config = dict(
    arch='vit',
    model='self-supervised image encoder',
    dataset='regions of photos with short descriptions (Visual Genome)',
    train_examples=50862,
    image_size=32,
    crop_scale_min=0.2,
    horizontal_flip=True,
    translate=0.06,
    color_jitter=0.6,
    method='simclr',
    norm='layernorm',
    norm_position='post',
    activation='relu',
    mlp_ratio=3,
    head_dim=32,
    fused_qkv=False,
    bias='all',
    qk_norm=False,
    parallel_block=False,
    dropout=0.1,
    inner_norm=False,
    moe='top_k',
    num_experts=8,
    moe_every=2,
    expert_mlp_ratio=1,
    experts_per_token=2,
    shared_expert=False,
    patch_size=[2, 2],
    layers=16,
    width=128,
    positions='rope',
    pooling='mean',
    projector_hidden=512,
    projector_out=128,
    projector_hidden_layers=2,
    temperature=0.2,
    residual_init='zero_last',
    optimizer='normuon',
    muon_scale='spectral',
    lr=0.018,
    momentum=0.85,
    nesterov=False,
    orthogonalizer='newton_schulz_5',
    adamw_lr_other_params=0.0029,
    grad_clip=0.5,
    steps=2800,
    batch_size=128,
    epochs=7.0,
    lr_schedule='linear',
    final_lr_fraction=0,
    warmup_steps=280,
    weight_decay=0.04,
    adamw_weight_decay_other_params=0,
)
Rows from block 7 of a small self-supervised image encoder, named by matrix and row number. Rows with one number within an expert belong to one neuron, the router's apart. Each number is 128 + 32 x the weight over its row's rms, rounded and kept within 0 to 255. All counts start at 0. Numbers have three digits each. After the name is the row's rms in percent of the matrix's.
Before each expert's rows are labels from the 100 images, of 14976, where the router gives the expert most weight on average: "patch colour" is the nearest of a few named colours to the mean colour under the peak. Only what is clearly more common there than usual is listed. The data: regions of photos with short descriptions (Visual Genome). In brackets: how many of the 100.
# router: router (model.blocks.7.mlp.router.weight, 8x128, trained with AdamW), inputs 64-127
# up: expert up (model.blocks.7.mlp.up, 8x128x128), inputs 64-127
# down: expert down (model.blocks.7.mlp.down, 8x128x128, transposed), outputs 64-127

# expert 3
patch colour: grey (73)
router.3 113:073126175132105191093115124126170105092107154108127103162128121162107169116121098142109119101111125109171101084119114135160058124129079145052174170154186158160129097171156140141125126132157083
up.11 094:110108069128135144078142111174116129129113109136162177125099147167162157091122153127080130133089143119088140128149169114094107190101124093139170112149104081160077140161113149176104173154160046
down.11 069:169130153121134162160079134083114137139149160083144175111119124109051122173152162145059096128131143164148105134114114124140135134140136135164162131125135173105083100157106134083137093069101110
up.12 097:104076126068045135093112115149142147116136189137133172115121132154138085126103120121105103092099107074139113068105107177143146118061128164161184092142141110123079124161139160162148113161104171
down.12 087:116202157165132116159132117157088140093120103147081115157158119149125125157087112145184090136153154168131091087127113128100137150079153137118096159131217113145168170072103083094073159112137114
up.13 100:079118109139154134157138111106050126169160109115050191128105108153112155160137112156108102152091107142149092169167131141149201182119103129121136129084116193171122102102116145205134076143139134
down.13 062:120138091147101072138159148078159184162154127143132151152107121105131102080097144135169137124130123138146152044116118077129131146135098114161158156109148058129174080089127192156129124144092107
up.14 101:089123115128154207136170111168106064135122063105155121069159125158126123111094190134178108166117089061155129083136124144109085142129108183133104154110117138144064118127144142119149117157097154
down.14 097:100158117130108068110136186146165129130137127142123176160185037090101147172095102167112141112094118161085145186108180131145180078087200134115119150097098126089097065125081105052106122111153146
up.15 098:113162166101157137159111137167151132048120147131152068177110111082145099193192104178169084142120129108077082136078165130145108127161086140096103146162082125099093151079099142127155100096132152
down.15 100:116141128122114177140092128066082115174155114120150109136085177169174108121118136102132097125087131114118126130200108171146155158141044163155150156114084138133127121102124125198185155125138076
up.16 103:041123104074086120131125157120158124138057115116132135107156136094091141155167130058088127130116208158102127070168104084118120148133119153164154118053135117092176108118164142208143148142116144
down.16 110:148130140112103136172120145155148143134173150173137149085088168077137142175109141124137046088109063087186148175194135104068137108109195138080170179106148130095143126129179080050174115145118068
up.17 104:142100159197109147205095063138111124047147149104078093117115138130155171059084156129114127061119135109110113134114219143127125120114109132151143162164130157165153128179095168085157109188100153
down.17 099:120124137077105069097141103157142157143097142167138099126153135093124126132140100126122128165111126133148130117074135163079165157107072140107098099148082123152130167133109074138110150131140191
up.18 095:105172148129117130109145063173186117067097145132088125085139117070140108194141137137102061071182148144117104116178116136136127115093130183166093121124120141152116076121161122135161170096153164
down.18 089:168125104129146141111129176133124124134118118135118106147106172162121147183166146089143231153079089127176150151137127147111133138170082121149161092104107064093115134143125114123109091153165144
up.19 108:091175139032227131076188118126119165133129147120133157162117118112116179111121123149182119112106120123115158114140155118110113115108148119139114149117046123123137127133129109142123123205120120
down.19 091:130138125161114121067095188106052118202127114122165121145112150128187101146146200113130111114090126121105092093089099164140076109182164117125152152163122112147163145130121076143160170152171145
up.20 103:167108112126063081126093088145167134101151133101144175109111093076081137141183127125129093129158163134227122117092171130153107167076153162095187121179144151072078102108160165166158114103134127
down.20 117:054156178089175139096131159089052108121078137102141115147143131168146120089130113132171177116052106065121189097142069193132108155166141161143196161124116087175129114142103090177082165116094173
up.21 091:159108103118131072169145092172154187099094087146134125191109119098155153123172124096140134108128097088081127116099107106163156155137143119135162157097155105141094142111125064116119171116104118
down.21 102:094159085190169140115150143000103120162135113160125120076129109106133135049109134127097155135137116187143102177137111165108121119129128111139102100143059150099131155121151093175157120123143101
up.22 097:136135155110186154145067130122112136126157122138175090107131082115185096154121140193165148114123184121119108173109055159160163160077114187104141110180105065073170125137129151185135127104159117
down.22 083:151103127112088116125161097110177142089089157118102138096132126123146153124143106125116076093083188114125242151163140152102094097130098113153127217079107145182114147135124108128199137154184143
up.23 098:075139085142060173126099129223186080142126158108189114195081109136099151122102130145176167160125112148175111175167123121069129114092140135097097131168130126126065147145135132112206124150143125
down.23 092:113063061094155115143122142128117104091096107087125117154131088088157085112143120185197116101154156095183150088062170161150143123152149159092159126088148111128193104172101081180052160129093081
up.24 099:120155143133126076107133119099174140104083111126093099060102146173125105125151136071138121141113116096161120157111126143136147154120203079136104101153139139155116114132133127115065121096133137
down.24 067:097124125162166209159141168101128119149154117165163138136150170148179162125078152094195134108188110096111085160146108130148066062178086149138091120144095185142075108126152123135137131126088092
up.25 113:092175113150133212153107101135129159098103181136120095099176124153103166129126136240129087147149098094111151092155064117118170134169139171154101115051153133119064123140115126095136037122096117
down.25 107:115127092166119072094120138082090135149155121167135140115083126143152096174128128117139081082114088157105098123129142130096106153133103124087196111148180147164119134156188100117115150171162202
up.26 104:156167154088069120106128096142120120172168094147198160121115083148198000135123132197131161120096137173091096112177123132094111143145076178119121152090135137120122101157145135146132111147123107
down.26 086:161121092156169110115089127098155136111123144118121125125145148081066158156138175141166131055133219121136137150138051163144132152106153149092106112163113137126129119094140145162067117138093112
up.27 096:146104143118119104142093145206165182132111124111106145064113125117159123159184102134115106115124041196138115145151169132139139065091126099188093155103116113098117131176083126153119066190113066
down.27 104:196086176147106134125194103098154113109168072152143128150084152122159127085112152143119158147131124130103095106089112142114141172143068160166163094085179133135153123095133122128105156127135144
up.28 099:103183076177090159098111096190154191158100094086094115156134127176131087085142158185134154154127167188103141121145104148113128073143145167154114121127141166122139106150090143109146141167096141
down.28 105:154096126153167123197137160129103151096192164127110129117135105125119087141123103151120086158166093170167153178085153094085143144117131110101094100126156092109130151083151116072114069074177140
up.29 093:112073140103174113104162106105160133112123127167173094100130073114155153148081104177119140211124143187110105133056118125119146128115081188117078074195122070130177123180106108094165192127135099
down.29 095:147142159104138152095156134068168129119118074111088154138086069072077146134100140175093180154160144156161143112091122169091175118101178145147106128113143172135124091121127140143064111173124118
up.30 108:103110092162171094108132139109159130106114097090116112139162068166183120081091155133099127132123099128124084196127156091114222097152108115116193104172176102129101166151173156124105103118178148
down.30 117:107112150151127158135129131040207138123099142159142092154144096086078096136133127097121186126126104144132123098105107150110106116126079115105127146076158144129109125126102148111209142133138085
up.31 094:121113137106111132153152133137115131148186130132131099151087110111104147197178119116147130135104139101068118068131128172097102084122158130106144125093135216172101184129121185121167161078081117
down.31 100:135153097133130188136159107227162153071160108120145102117146128139129145155100128086146075122099130137154152142076146140147145121155133145142145131144149098115085154092125136070087095116113149
up.32 107:172112105156180103181140069173145113072151091157125126158174119093133143162166141180140130124102167142140083107165112125165145144103108153105100160126093134105108135108105126033102139110136126
down.32 102:110150074160102129090142190130096133144120176095135102150065112070086096083100124126108126104152140101104130116129148153147119109117135145142156113115169129099149154142130104164169154132141131

# expert 6
patch colour: white (26)
router.6 082:139122144125134167057111127110109099126143157167174139102175082104028104090098060138173159152165142096123167152084122087092122137151086101101075141117158082204149127138202142117081106145136129
up.11 104:081175146096112125139120109090092108135140100147121151110148111121144132174136107150119139084084110168093108133170131095148090175181087114109187126111102115125132177074149123148193097084127070
down.11 099:137125135139129206124138126196133109095124092118145134103127129064102128139119229128137110136099170091140101124103192096104142100162116152146154150132166113166187099130085203101128151102108119
up.12 105:149111151170119131111138066166155152163067148069129149149131157137114124117107096158104133079151137166129149129108162137097140138116154139115093095143151081088115139031137098088156117094166155
down.12 111:141117098124133106119075145160124128145136146089160066132104132165091131131165136131145134183084152073131134085136141144188164122185120120105158078145107139173110193135145124162159153211115090
up.13 103:140136113095144139136117093073119120168173124131051156067126108130093112112177132155116107135170157168160108181151126137108123136165201133149089128105148123135133145088195134067158155094064155
down.13 106:119185155100132157114121107149088183164131141096149081138143168106164146117110052150092124092141090052104091099157164078158063108133129154114194158168066139154083128074159126118100136134084132
up.14 104:067152123043139119152141061107151150136098172133101135174147154134196087062101127151132094117108130104114155193135135111182106178136166127122098164138165111120110153140136125140129114154142102
down.14 095:129163114177128136094086135134122143085124184152152051070145066070113159170086153125109137081159150141089148111128167118118112098077106118153153158157190166086147163140124120102103108131163142
up.15 070:076123155154087113203153086156127133174137196154116138116117061191141171111115115131105132113079121087120140195164203139167112121137122124140140196128143089107139106073136149131109131134112170
down.15 057:117062116124141159148095113132110127128106139147080178112091090164139099187100107088158201130197141148124143135144153158116159129140128106120164176171145087124096115113125138136165122147154090
up.16 093:146125148147156129088180113132126111133094138076119095111112107093116167134151059138098159164114132182099097147152134142139063224093108097082158097137084177093135136157125136090137116170078084
down.16 095:127124108085166115123153159121186103118174123131161108173137151093116120125113192150192163171142143195160138084151157107095162150179094145151103172147122138147090154077120104131120190127133143
up.17 113:122117095119103100146140194158150112127158168120099116152100134112101099125106156167152126184114123150151132153096143103113206115118156089164155146100132136121107121143079158103135108084114083
down.17 101:126180137181059129105107089108099106159124096087080184104176152073129155098125114112124187147096158174218085136137080205156133097109136036118133150130129101114118095087097139136137101099181176
up.18 096:168088109097139163101096158136093184150122120126120157166089113090172054223223100102097132126099181152103092138099148129166079134125100112157128104151125169169113134155084117146119182094077162
down.18 106:100161164132085091101118181135089152136108099111093148152134172138148184091102197110149175086073087077131106144160081119110141090123144119135103139083142134123093131140163111120153234127086096
up.19 105:142160110193100098089115148107144182159118108104124139224166130188138154124110129144146176108171076089134071102151134099146194095104068153133144121091095094161123101141194110144127107173095156
down.19 123:083122127125120149148202171094077162121108106178153159117167063125071088168089087098120143184113137155165134144132043117127127097151184150091132087139114099111124083131110149139165126121190131
up.20 097:151186065062091078175142114133157136124146153131135132111117120126153123085174092128105152105125045128163103144117161141180131148110160166146134122121107079138144108137084187139181129154133153
down.20 091:055140119128112134125182123096147125100160119064074071108160086145130137133193109114193083164123162074063164080150112152034066079186129127148145072090139177082123100153163091119125078134138160
up.21 103:129159159131147125104148170180216153130155108126128104130135163127151145141161120118173101142078099082176134130101133164088129103163163123111108086137129112163108148134080109057184161170079090
down.21 101:119132196146126096113122139096115145128120091152164149118040130136127165153139195070102155125169195131079100113082135190137169085068168135185140157156132148168099063140113083090097099061120121
up.22 088:118167122183143119124092101127111103137112113109147168154088149110147158196113175142131110144082117100121134071090097121134151133095157062117129138135144151091123134104124121166121144105145174
down.22 103:122131095121116190105180181065096167160152050142111122090144110138118182071129108083125165107125132172186092179141082164116124168122059148150110150126141123120154130192080129154112091102147122
up.23 100:104102129155154109159101163127102087208151112145161078104157145134173106100114107152165194102100175143126147139140122089133111078120123160138132167058130123143154142146141139118153161105092116
down.23 102:135094101144026164062172127109095138129128116175130097140117183130125121170144102151122181173131069093105183113128148134102140198120072153162104119154129126183123135172147095169164165061148070
up.24 105:141147083080130147123136162073216154118143071112097127126023092132081082190096123174102095136145132182175128135118152195139144110169106189089169140123169123156081119143112166149127139095156148
down.24 115:087109137158146067175103147105099113162141165120100157160158157098135123083152113192090095109139101077145155090191169118151134105094098119118133146089137117084130162109216077107110097166117143
up.25 096:105144149104186136160123123165137106154144047102137124124110166171140186026090106163130113093093133152111142116089173165104105096098152123150092168081153188113091121116112177111125150165134158
down.25 094:157138147127135089145104115095158139075105166131121111137149117103139170133154112157146094152191137152127128070108142136111144107153162124112112154065156139126162077133096121144124074157062078
up.26 116:121116163071078162108107098147172136152120087084108094132134090139160126150096123204120062147136185122153134086085125143120166139161113124124117126137099150136151088098159105120154155113112085
down.26 094:109134148137113124123150177130154157138159094144214175161159137072121176101119121120115172140095138120115122170128102145039100175099094096140102128101134132103112154099149112181132198106155152
up.27 096:079157138104145108180132059131108138177120070125064114114128120110103158089085138119123084123082147172150070133129151143124118105061133147145119095126141164112136119090103126135117174139181087
down.27 090:148196129150171138100110115127230091087114162080148081123091168155105134123160137157128087093186098065144136087077155150138108115141077056145130144098156126096120131171112073113171130117127171
up.28 100:136136125168085125158138084102146128071191098137096114120107122123100166102172128133104168100149138161102182178087182071159163089125195093137140130173079120121081116110135126147209155126083149
down.28 119:099165136093067147104131135115135163095134176156086090132132179153142082156095143122079156139126214152161142115129123093152132128116132147097161123117156069092206065105091158132098121148110164
up.29 101:060109100144085112118128150101164158098118102177189155185147073130128150096103154144142104059062091156179172109143147138130232079088127200157136114127140134099111123100142160164155162168111176
down.29 119:064078138141118096104101114170136129086153119110164182061171167121119179136117103124150102136142121138168143095127095141139096088161108120095132136132116106112193144156158055158125096117189097
up.30 105:104171122062136141105162103131094161156162142099124109182120170154171107062139146106118166139100150179189140154087167064123074112124145135052161138096150163164104156087138088164134085135119102
down.30 110:097165133168189109123118127191110096165107164140168148109107144112103103137050152172157124135185114116042107129134065198118144139050152085078155111153131124116136121142095096153128186096145189
up.31 113:089154133155193096068141189141150085148160157123177074131105125172204094152140039154136151087087141144138158132097136103131149104174156195137122070091094069111097145068106117133163172165146131
down.31 117:091070152130145167141120164164108119118158093149114124078136105167120108093114124148143138118149164183101113131110131155104125132137118168111113155168162143128154089164133187123117146079106135
up.32 092:135145124133140162163156129137145176143093136212113068134116149150128129114056119077115172111118131116128090104097088093140151145192144151158101097153116154105086199128125113132172161153127140
down.32 090:168125155157081123160117123107089137093082108079143110141065169134096125160102113159106104231175139093090110139114131181140123135150151062186129171061094143129204148139121126113088062186113162

# expert 7
patch colour: black (48)
router.7 086:149156099113140139072185180083112076140113108167114084081104153079042090132062187097148171135156104113096212165150161124126086118143170109182079117165096094140142122187151134102097089117149147
up.11 089:119156112126166122173142096135130100074066113135081104130196123125241114158093175132028125103101171107105113107116149156139146122118094113136148151172127120089147153125100141131196166113106095
down.11 110:123104183183074127119110142196160159232111179140105158128147117171077152158155070130124159098127143127121123148106070111084147176085102178101149139128146153092084133153129125137119131151100179
up.12 091:132132142115178196153115104110183135166115167146089147133074164112134067115061187134118106115078095130127143159119130117151135154128106129138074123075095131099188116148126137218174156111106148
down.12 095:126081136132082101124152156125062134119095097138113084117164179162082168105159177094108151141146173178138117096100154059107161129118134138159177078136161116142107159117132086118085084132102106
up.13 093:156111141123138098092119080108160103084114131082092149125112082112120154079162118123125163164111139099126094102090113136093112095198152074125088137203156114117105177090105149091136119207145179
down.13 080:049140100124124141110063091095152146154112099167077088108150103096161093096090135151176127162131127161128133134159081110148146151082162121132077134122135035155135141205175106163081091122163127
up.14 104:156104054159153111184108113110080151133077143130115072175189134096163136081120039124157154088106168098158157120091088127152199097124152110106189172083087152131150149171123140121121134141123102
down.14 119:121093195156137133134115098158134108087150101103123169149108172155130147157109140166145068101093155150119085080188127103056161158078139136140072108141145147093077135093137111171130128132176128
up.15 102:156126146119173069095105155139145075194141139153066105153097114109169157131081128120159089167101090074072131105120191157078111098136138160152075171135079148190164107059109212102166129149159100
down.15 100:098107144141088152080102212103144131138141091096135148148133166146150139110165118094110100156163102124140101122121129123128144157135148101100111107110157110154104171178103141143163131103100094
up.16 098:088106169170144140157126146076159128145147092103067121094141151189157140164157128083151145141111160112122090103177213151122133118190102129087173119064106068103128167059158065080180167094122143
down.16 095:160068162143146154101088120172132140122125143130111099134141151144112109104123106128096166125113112087149133189122083057121159123054172147133045067116143109163111110110146089151114118168121095
up.17 104:141158100063180115130130110158202091155127169161123063103165127109176185142134088145156108084103138157120139102165150165135064087118151108125097164086123143068136145151106087136142112148109106
down.17 105:158038116165095129087126151170162154105100152122065110095155153163109142093193108109123123142138121082090070168080093120070131180086100140116147154157105151142108137098202164108105104141109150
up.18 102:112142079090126088090101132126116106158140155164119145157141132132100112126102104157104134143137123166183096133087171140115084150116157152134121171151097123100189166075167154152165155087076144
down.18 110:151099148137133144153148158137165144123105162060176084136161140108191130167117126138136111132148130115084085157119140191142116157108110130121078085081059127093136155136116138058114156142206088
up.19 098:134100109093143140115079173101117150157196114129114112143124132144094170085167137120124131139114156158095129141199103099100139150109134105105101132176202215116137115134121123080074119151140090
down.19 105:156126104144116185150114160209086119100095114153081119189125081107161134107162209124141110108120137156158137181138099122128082173123128163124090131139061109133169113103194109114143179125153153
up.20 098:136130204128062132137128126161137116155125139098112131140078120214125192162177130153173122147160120095088101100102117139117135123068071151073138123136114144127034100132143191109177152095106172
down.20 096:121102136127173160137128191051167146073084109115139150104114143153060088156125156121139125153132109175150074180133114133123106126153189125122128099085118153071129132168095122159122098186125099
up.21 095:137086152179157084105116174112091048112112097127130138190168144125173078152072169120111108120147092170071185176146105165192174169163117112131155139154111155142103089100151123128102149126111134
down.21 107:194136129142153130141108112140093150081128092085080138132100079134122160139156156141152179130111081078185060125181148124144150094079091092166112122153136099132141168103168097144197116089122183
up.22 098:122091173149098164108146156038112089137148087111161099150096177104129113098088130140148112130157148137135084115137059127101146158123109143074102132157097069036158124144091096133178115064110200
down.22 110:106122173133143165147181146156133111145108113086170138107086092148114131128145167156061129121145178098134196124090138169111109091181141130121106153098114127134118106135179078086121146087123194
up.23 098:101093188110100059176088110154115165115144146124120160096141133149128144106158142169124134184122058160144084127141171123142114115143100138084118118100169087104078133130165153102065172138113166
down.23 105:079199081108184120106097089112201108107134098072102166108149117149091099183083128122133114106142175077105100142104083161102144143129104114108099182134172120106101116118112155117155116133152130
up.24 098:116126156137145101167133179121135097104085121128124105129134191114170143054122158090099149155165068127115139131123108121096165160132111182140073098155145156090051128103140160162114186055103175
down.24 095:053137094135093121062104134106148102141116106103111162145132092149160083171132108232113195129110128117104095111164132103082158127144139110157113134149137156081135198106097124153074089119111125
up.25 108:176188060066131145169102152104132125162150114163097129131183089133211185127128163148110175140142145147169119102065113113116125166132139098125078137096057125147068170156151125140131167151182166
down.25 095:104093115144152152111130183170132129198146148144132148085119128149093185121097066109154125152122096128145142120125103111078106147128092118070139164196144134049147100144126122103164089129159141
up.26 095:125110033155194115174188052115158108098083125145076112095110085135119152085114182147128109162110106105115108125094164145102170108157187140164200133148135176146092162166163125115082113128133076
down.26 109:121149120133079086106120138167096130161168106139132133148161170174129104122105051135081160102099186132115181126151089148099117144182095153105158139137096117075138109142153190142113109188156147
up.27 092:112086117144128101140128097127162185090122161122116124104072109156128158127182094136110121110092146120103145153122181181156098132152199175089084128191125169151091128114085055130133140187088155
down.27 072:184165110143094169123148108133121146130145170127125123119141120090154104123101189095075167121101148166159147111126128138113157086139060180137124111125123177094139097163117104071117148140126113
up.28 113:120152139092133138181156070159164106214097116129113104122165145109127149158106149115151100115107216121104137073141135112119138090153135099027141123176090104195144080076105124121148111182124160
down.28 111:108128157188159155131104162115161157100144145151172115162120141197092137068086150110140136165111110120151118223146117125200138141092111157096150134146068108114114191115132083106094042136139134
up.29 104:125142139050114113079130090148119151162078142117165110135173117090166086109168182190171107123128174137128151164108119134155134152167107122115081082110085167180138132090086167117153149184102119
down.29 102:094137131179118149185117139150102124139175157128124174146182146158160166113082106109137171161108143124094159088159134085116153169126108185131121123090167118170056111125113118145079142100132188
up.30 111:043140069149141182120157099120139165148238128113127131122097093133137102110103171139174138115120167145129149177073192125125089120124121199119129133098129151091088123101172125087107100141111070
down.30 115:126153125085137145105132105129182103114110105128165033168125148129071107162177119164181150199163142143085148056165133078124132102106133110150108124131078104153118177072112158108117145160131183
up.31 104:095168164191104137207108156118108117127161140152157139121159142162134121037098077167140110167158141121141129132144121172126154164076079169171124085131142165113067147089120180205094089115158129
down.31 119:156082111068157113191088087093138103102152109124133138164170152116118120157138122127108156136093086142113149154121202153128157119131121160167093217133128062028161186097156096131123146087178178
up.32 100:144130157138151090119077134162132140138075205136113118141100112093147169068127170100167137122121152114115102115114172136142078120173107103169176094121093136110123077099136134084058126153156141
down.32 094:138109112128033100179168136128125136073106091133146114110122107156180117200105115161131120136130124109108122088134125136118135064104174114078078150111142147138123186103155175173135162083107100

# expert 1
patch colour: black (54)
router.1 083:131126064091070068083175121167089089137132126151143142083128116114067102131070130118142139159144083146114165163157104164173104142144159101141088156145104121159163130124198148114076088102077107
up.11 094:136115153101102062163103135182147166151138069180150110165073114148079148046089076140124120129110114166153141173119106146135121126131170135070133110092136135134135162172098095147157172140151114
down.11 084:098079107157186163140074118125207168124099148146205124081166161084088193103180169115105089169133143118153139117161125141157146101151148133136101127126156109108088153120143143091094148114184101
up.12 115:138125111180120163121133101116156088095100135136081133131140139122190120113098127131176099156059192107088127075125109115113190169091161118113174136110114138103146182190074079186176053081166141
down.12 119:093163080146162144156111188099107156177171102135163073142091152177092095124133132096119086135077232189173113132101128104128096138173118164089161128155088150107212139115173102089116137158089131
up.13 098:106122126091219104099122168116128130113107166115147114126149140098191122133133081089069112191128184078129121144127090086085157092136177137108138087133195120106171106180104197101101133152105090
down.13 098:144049160189110102188141126049155123136180111109126091136128095091144134118128111123122173092108122130141114076126195160130108147089067110146120191173097167176112134103187134116083128089169154
up.14 097:069105140127134143165145094097176138099123110099089073149106144106162056134108126138126141140115110172141121119066110176157098117143118148158161138059155124164093156099122161144188226104085133
down.14 104:170122095193107079146168080071160125167111134141093116115162126112081115089108152159134147107096163100084124157189154163131113153127128136123106065116173106056120114072137178120080110136172133
up.15 112:150135133146125147147125091123167127109087130179044094072130143197174108125144115133174085169171098113152094116116154172111087112111111126073167132138205142158106146110084134137092112113122143
down.15 123:106133097143178172076078132166124144166129115090176160150142140127187130165141088146124097142137108139090172139073145154102157109164162098111125110116052162151160158121096119105103127174129124
up.16 087:113091059114043112156134098107126104056145159086123146139161090180111137100161150122132117170139132168111149073132122113139121120164110157083172167094112151179187096091130119121174094129149120
down.16 057:119160115130090066122112127151128111123158083208132169137153120146161066182130162145097153119099160149152111128169139130166101125144134120178162136158197176113127107142169148078124141090077121
up.17 102:120110125083120118216091089142167122089173000108106146131135173149150128135155112177122179181165190111095166134107158133122115114099123157131048144102133059129093091097125149102113099107202097
down.17 109:142160125140141140092093129091101082195094169135100105172111160082101109107102089114156154082109129113085156091143162073142089132131124162083162117128093171123142155193130129094077090145090087
up.18 098:109118125154156105123156119086121112107067132186116114137152082104128113113140103223129180108134158124028092150077114137132136154130199163115089194128075138160170139076147148113122117133135130
down.18 103:215106121123081139140100122117103182155138176165128173131061151154160062125111128094148153138127132107148142154161158155142108091195102131172134111191121166140081170156129138132166113108155050
up.19 106:089164131140100159136087126110137134076112035146149140087137115154196096043134131121177154090151155115169104116101141092133055108183124125124133160103187123121122069125178085123105196131103134
down.19 114:053114151112135122155167115098190150153119132048117127091135207122193162128160138163115155125138110084144084112159158162133136122111102132144071157130140146153112102137107116124112111124113027
up.20 109:108151135117185145155112126131105172151112112088126231147168084063188121150159115079140071145113149178083129119119122108119179149131088083037142111152112171133093100148105144127175119118103125
down.20 133:130091105122087125116122141157071177137125115106137125137220122064153106157163076145092123181146101103107130162158153149081194149140134153129093155172083131055113113144113087132077140128188180
up.21 100:116161092141081118144117116133144149154140162137125141127136141047139161111168149139172088168086105041085093124202135129106142155140099145120185103073158103112103162061050123142147127120146134
down.21 107:174072128119138068136150169172096135159141109114131099160128160158152151139105102108140179110123138126135157131165152063152139119151135186130109177149140121122159137115146087141120107121076093
up.22 085:141132123132118059127148107105118139113122158122134121121140139126121139138147159116101115202163155098155142210119109142122131093121173135097143116100092105102109157109137182137138144137155159
down.22 074:067142171139140167109072136126178167146169135163099121138076039143120109131105119119156133134144111147111154086141140115139071115119136067154096087119155150102185091120148112193138081142013138
up.23 109:111139159099105122135143114178162091126116074096068176098065162140213203160143100119123108104140105152167114127130056162103118170125143137133160152146099159142174121134151136102107100098185157
down.23 080:135123147071088172105115112121127160148137150161153104172153122113129167082114117164166117155143135053142169140122171166101101109121144117193166130083111084069123112148120073178106133150105121
up.24 105:185109079103113114158135110173120176149098016073088115136154155092163085115136117121127120118089152104077171160130161130130083103149134154103134196162105218082152166084179124154147137185127167
down.24 100:103124122153071146115139181117151219144092184129162148097106080194179118061156159124142173206117111158134117068093094162096162135084128130129113108148165169095134112043084129119130116103159089
up.25 099:093119070177112077117155185101116143073139117187159186107105125125186150137160083126130096144128110091110120133125157130166157146126193179127109175180126143114064146137110176124134174160172123
down.25 103:098110092113142107148092103129167160167121126091150134131113164132108127092146191137106141143068167187087129088087066127104166101152190109098135115164129114088147182123123102125122137085173164
up.26 112:068109140144097107194169157135158155049081137126131106158117171120170158119137110156083148101106131121117145110092109056152208130116080130145098129127121076188152168171078118102082149132085151
down.26 109:147100128136172110141100116135145086157159077175154118192137068139138106126120118147165136166100078137103084104104144125114078157075105213111124112130116117098107115168159112220081078167161092
up.27 107:052080175159127120168125119151111134114146137116154166167151084135196129148155112086163122181124114139155111201083199111113169070112147128148063150138091162125134111172093157128153119076154182
down.27 089:172088171116158063088140146134171208072123194148101109117082092121124100082130114136071157118082171097082103115171159111169160135154130137137153096122133115166115163113136101131150196128093103
up.28 098:155123062112106101132092071147113137142146139116122081136082151109198162109143174120137156133158118146122132157099155110105109102104164127116163149098152113148177119130118118086138134141160104
down.28 120:128101147151152129133110125148114133131115068099118096128157178133142120104138121159154076113107145162121159089142178108084115089123183117135131148141099144157114110126111125122184115155096129
up.29 095:103100155130147044074165066136158113109093126133175147102094116122123179129128164143103127111107136172098152151157207180110133147149102189078103084086083164118115094090132153088115156122108121
down.29 105:126088147195105176167106117123097132152132119093086122154143106160113178123091114111144152132159112109149161193119077192120115118149143136161138119096147155141132165144152084117146109083128109
up.30 094:133145129154173174103125127130147199163085064076162180144106153123182072123132140114143145165092115084131165173100124120162096107155072077158182083157129162126132112074105120116097131100143140
down.30 112:168184088120134142161173166076070121164105072133149069077156112101176117151131182125117090065155133137144138098113054161148097156112091110170148124127092120139091130086149112110152106121185148
up.31 099:212092092056135119122160161125172132113135136101116142137137127114144156168099206127099097153097147174138141168092093117131149101163134171102132138136081072091165129139112113158098188130095097
down.31 083:059199129156128106110113132136119121112118155141134142116154190074142140128155146146130169128143067063115085092105131147146134131137150136136128094095151110047121079086112210148151065115206132
up.32 100:149101086166123142136103140160129157131102095155127182110137097073145139095104115146064107083131069142173100162183150167112108168106189141199186135136112076079147121147088147145081177131153112
down.32 091:086116142113192149112177095093105133151150122112120089151124117111145128171080150125125142048131121106122088071089096122089176112107146165117129127114138091119129135134103086171086108189102113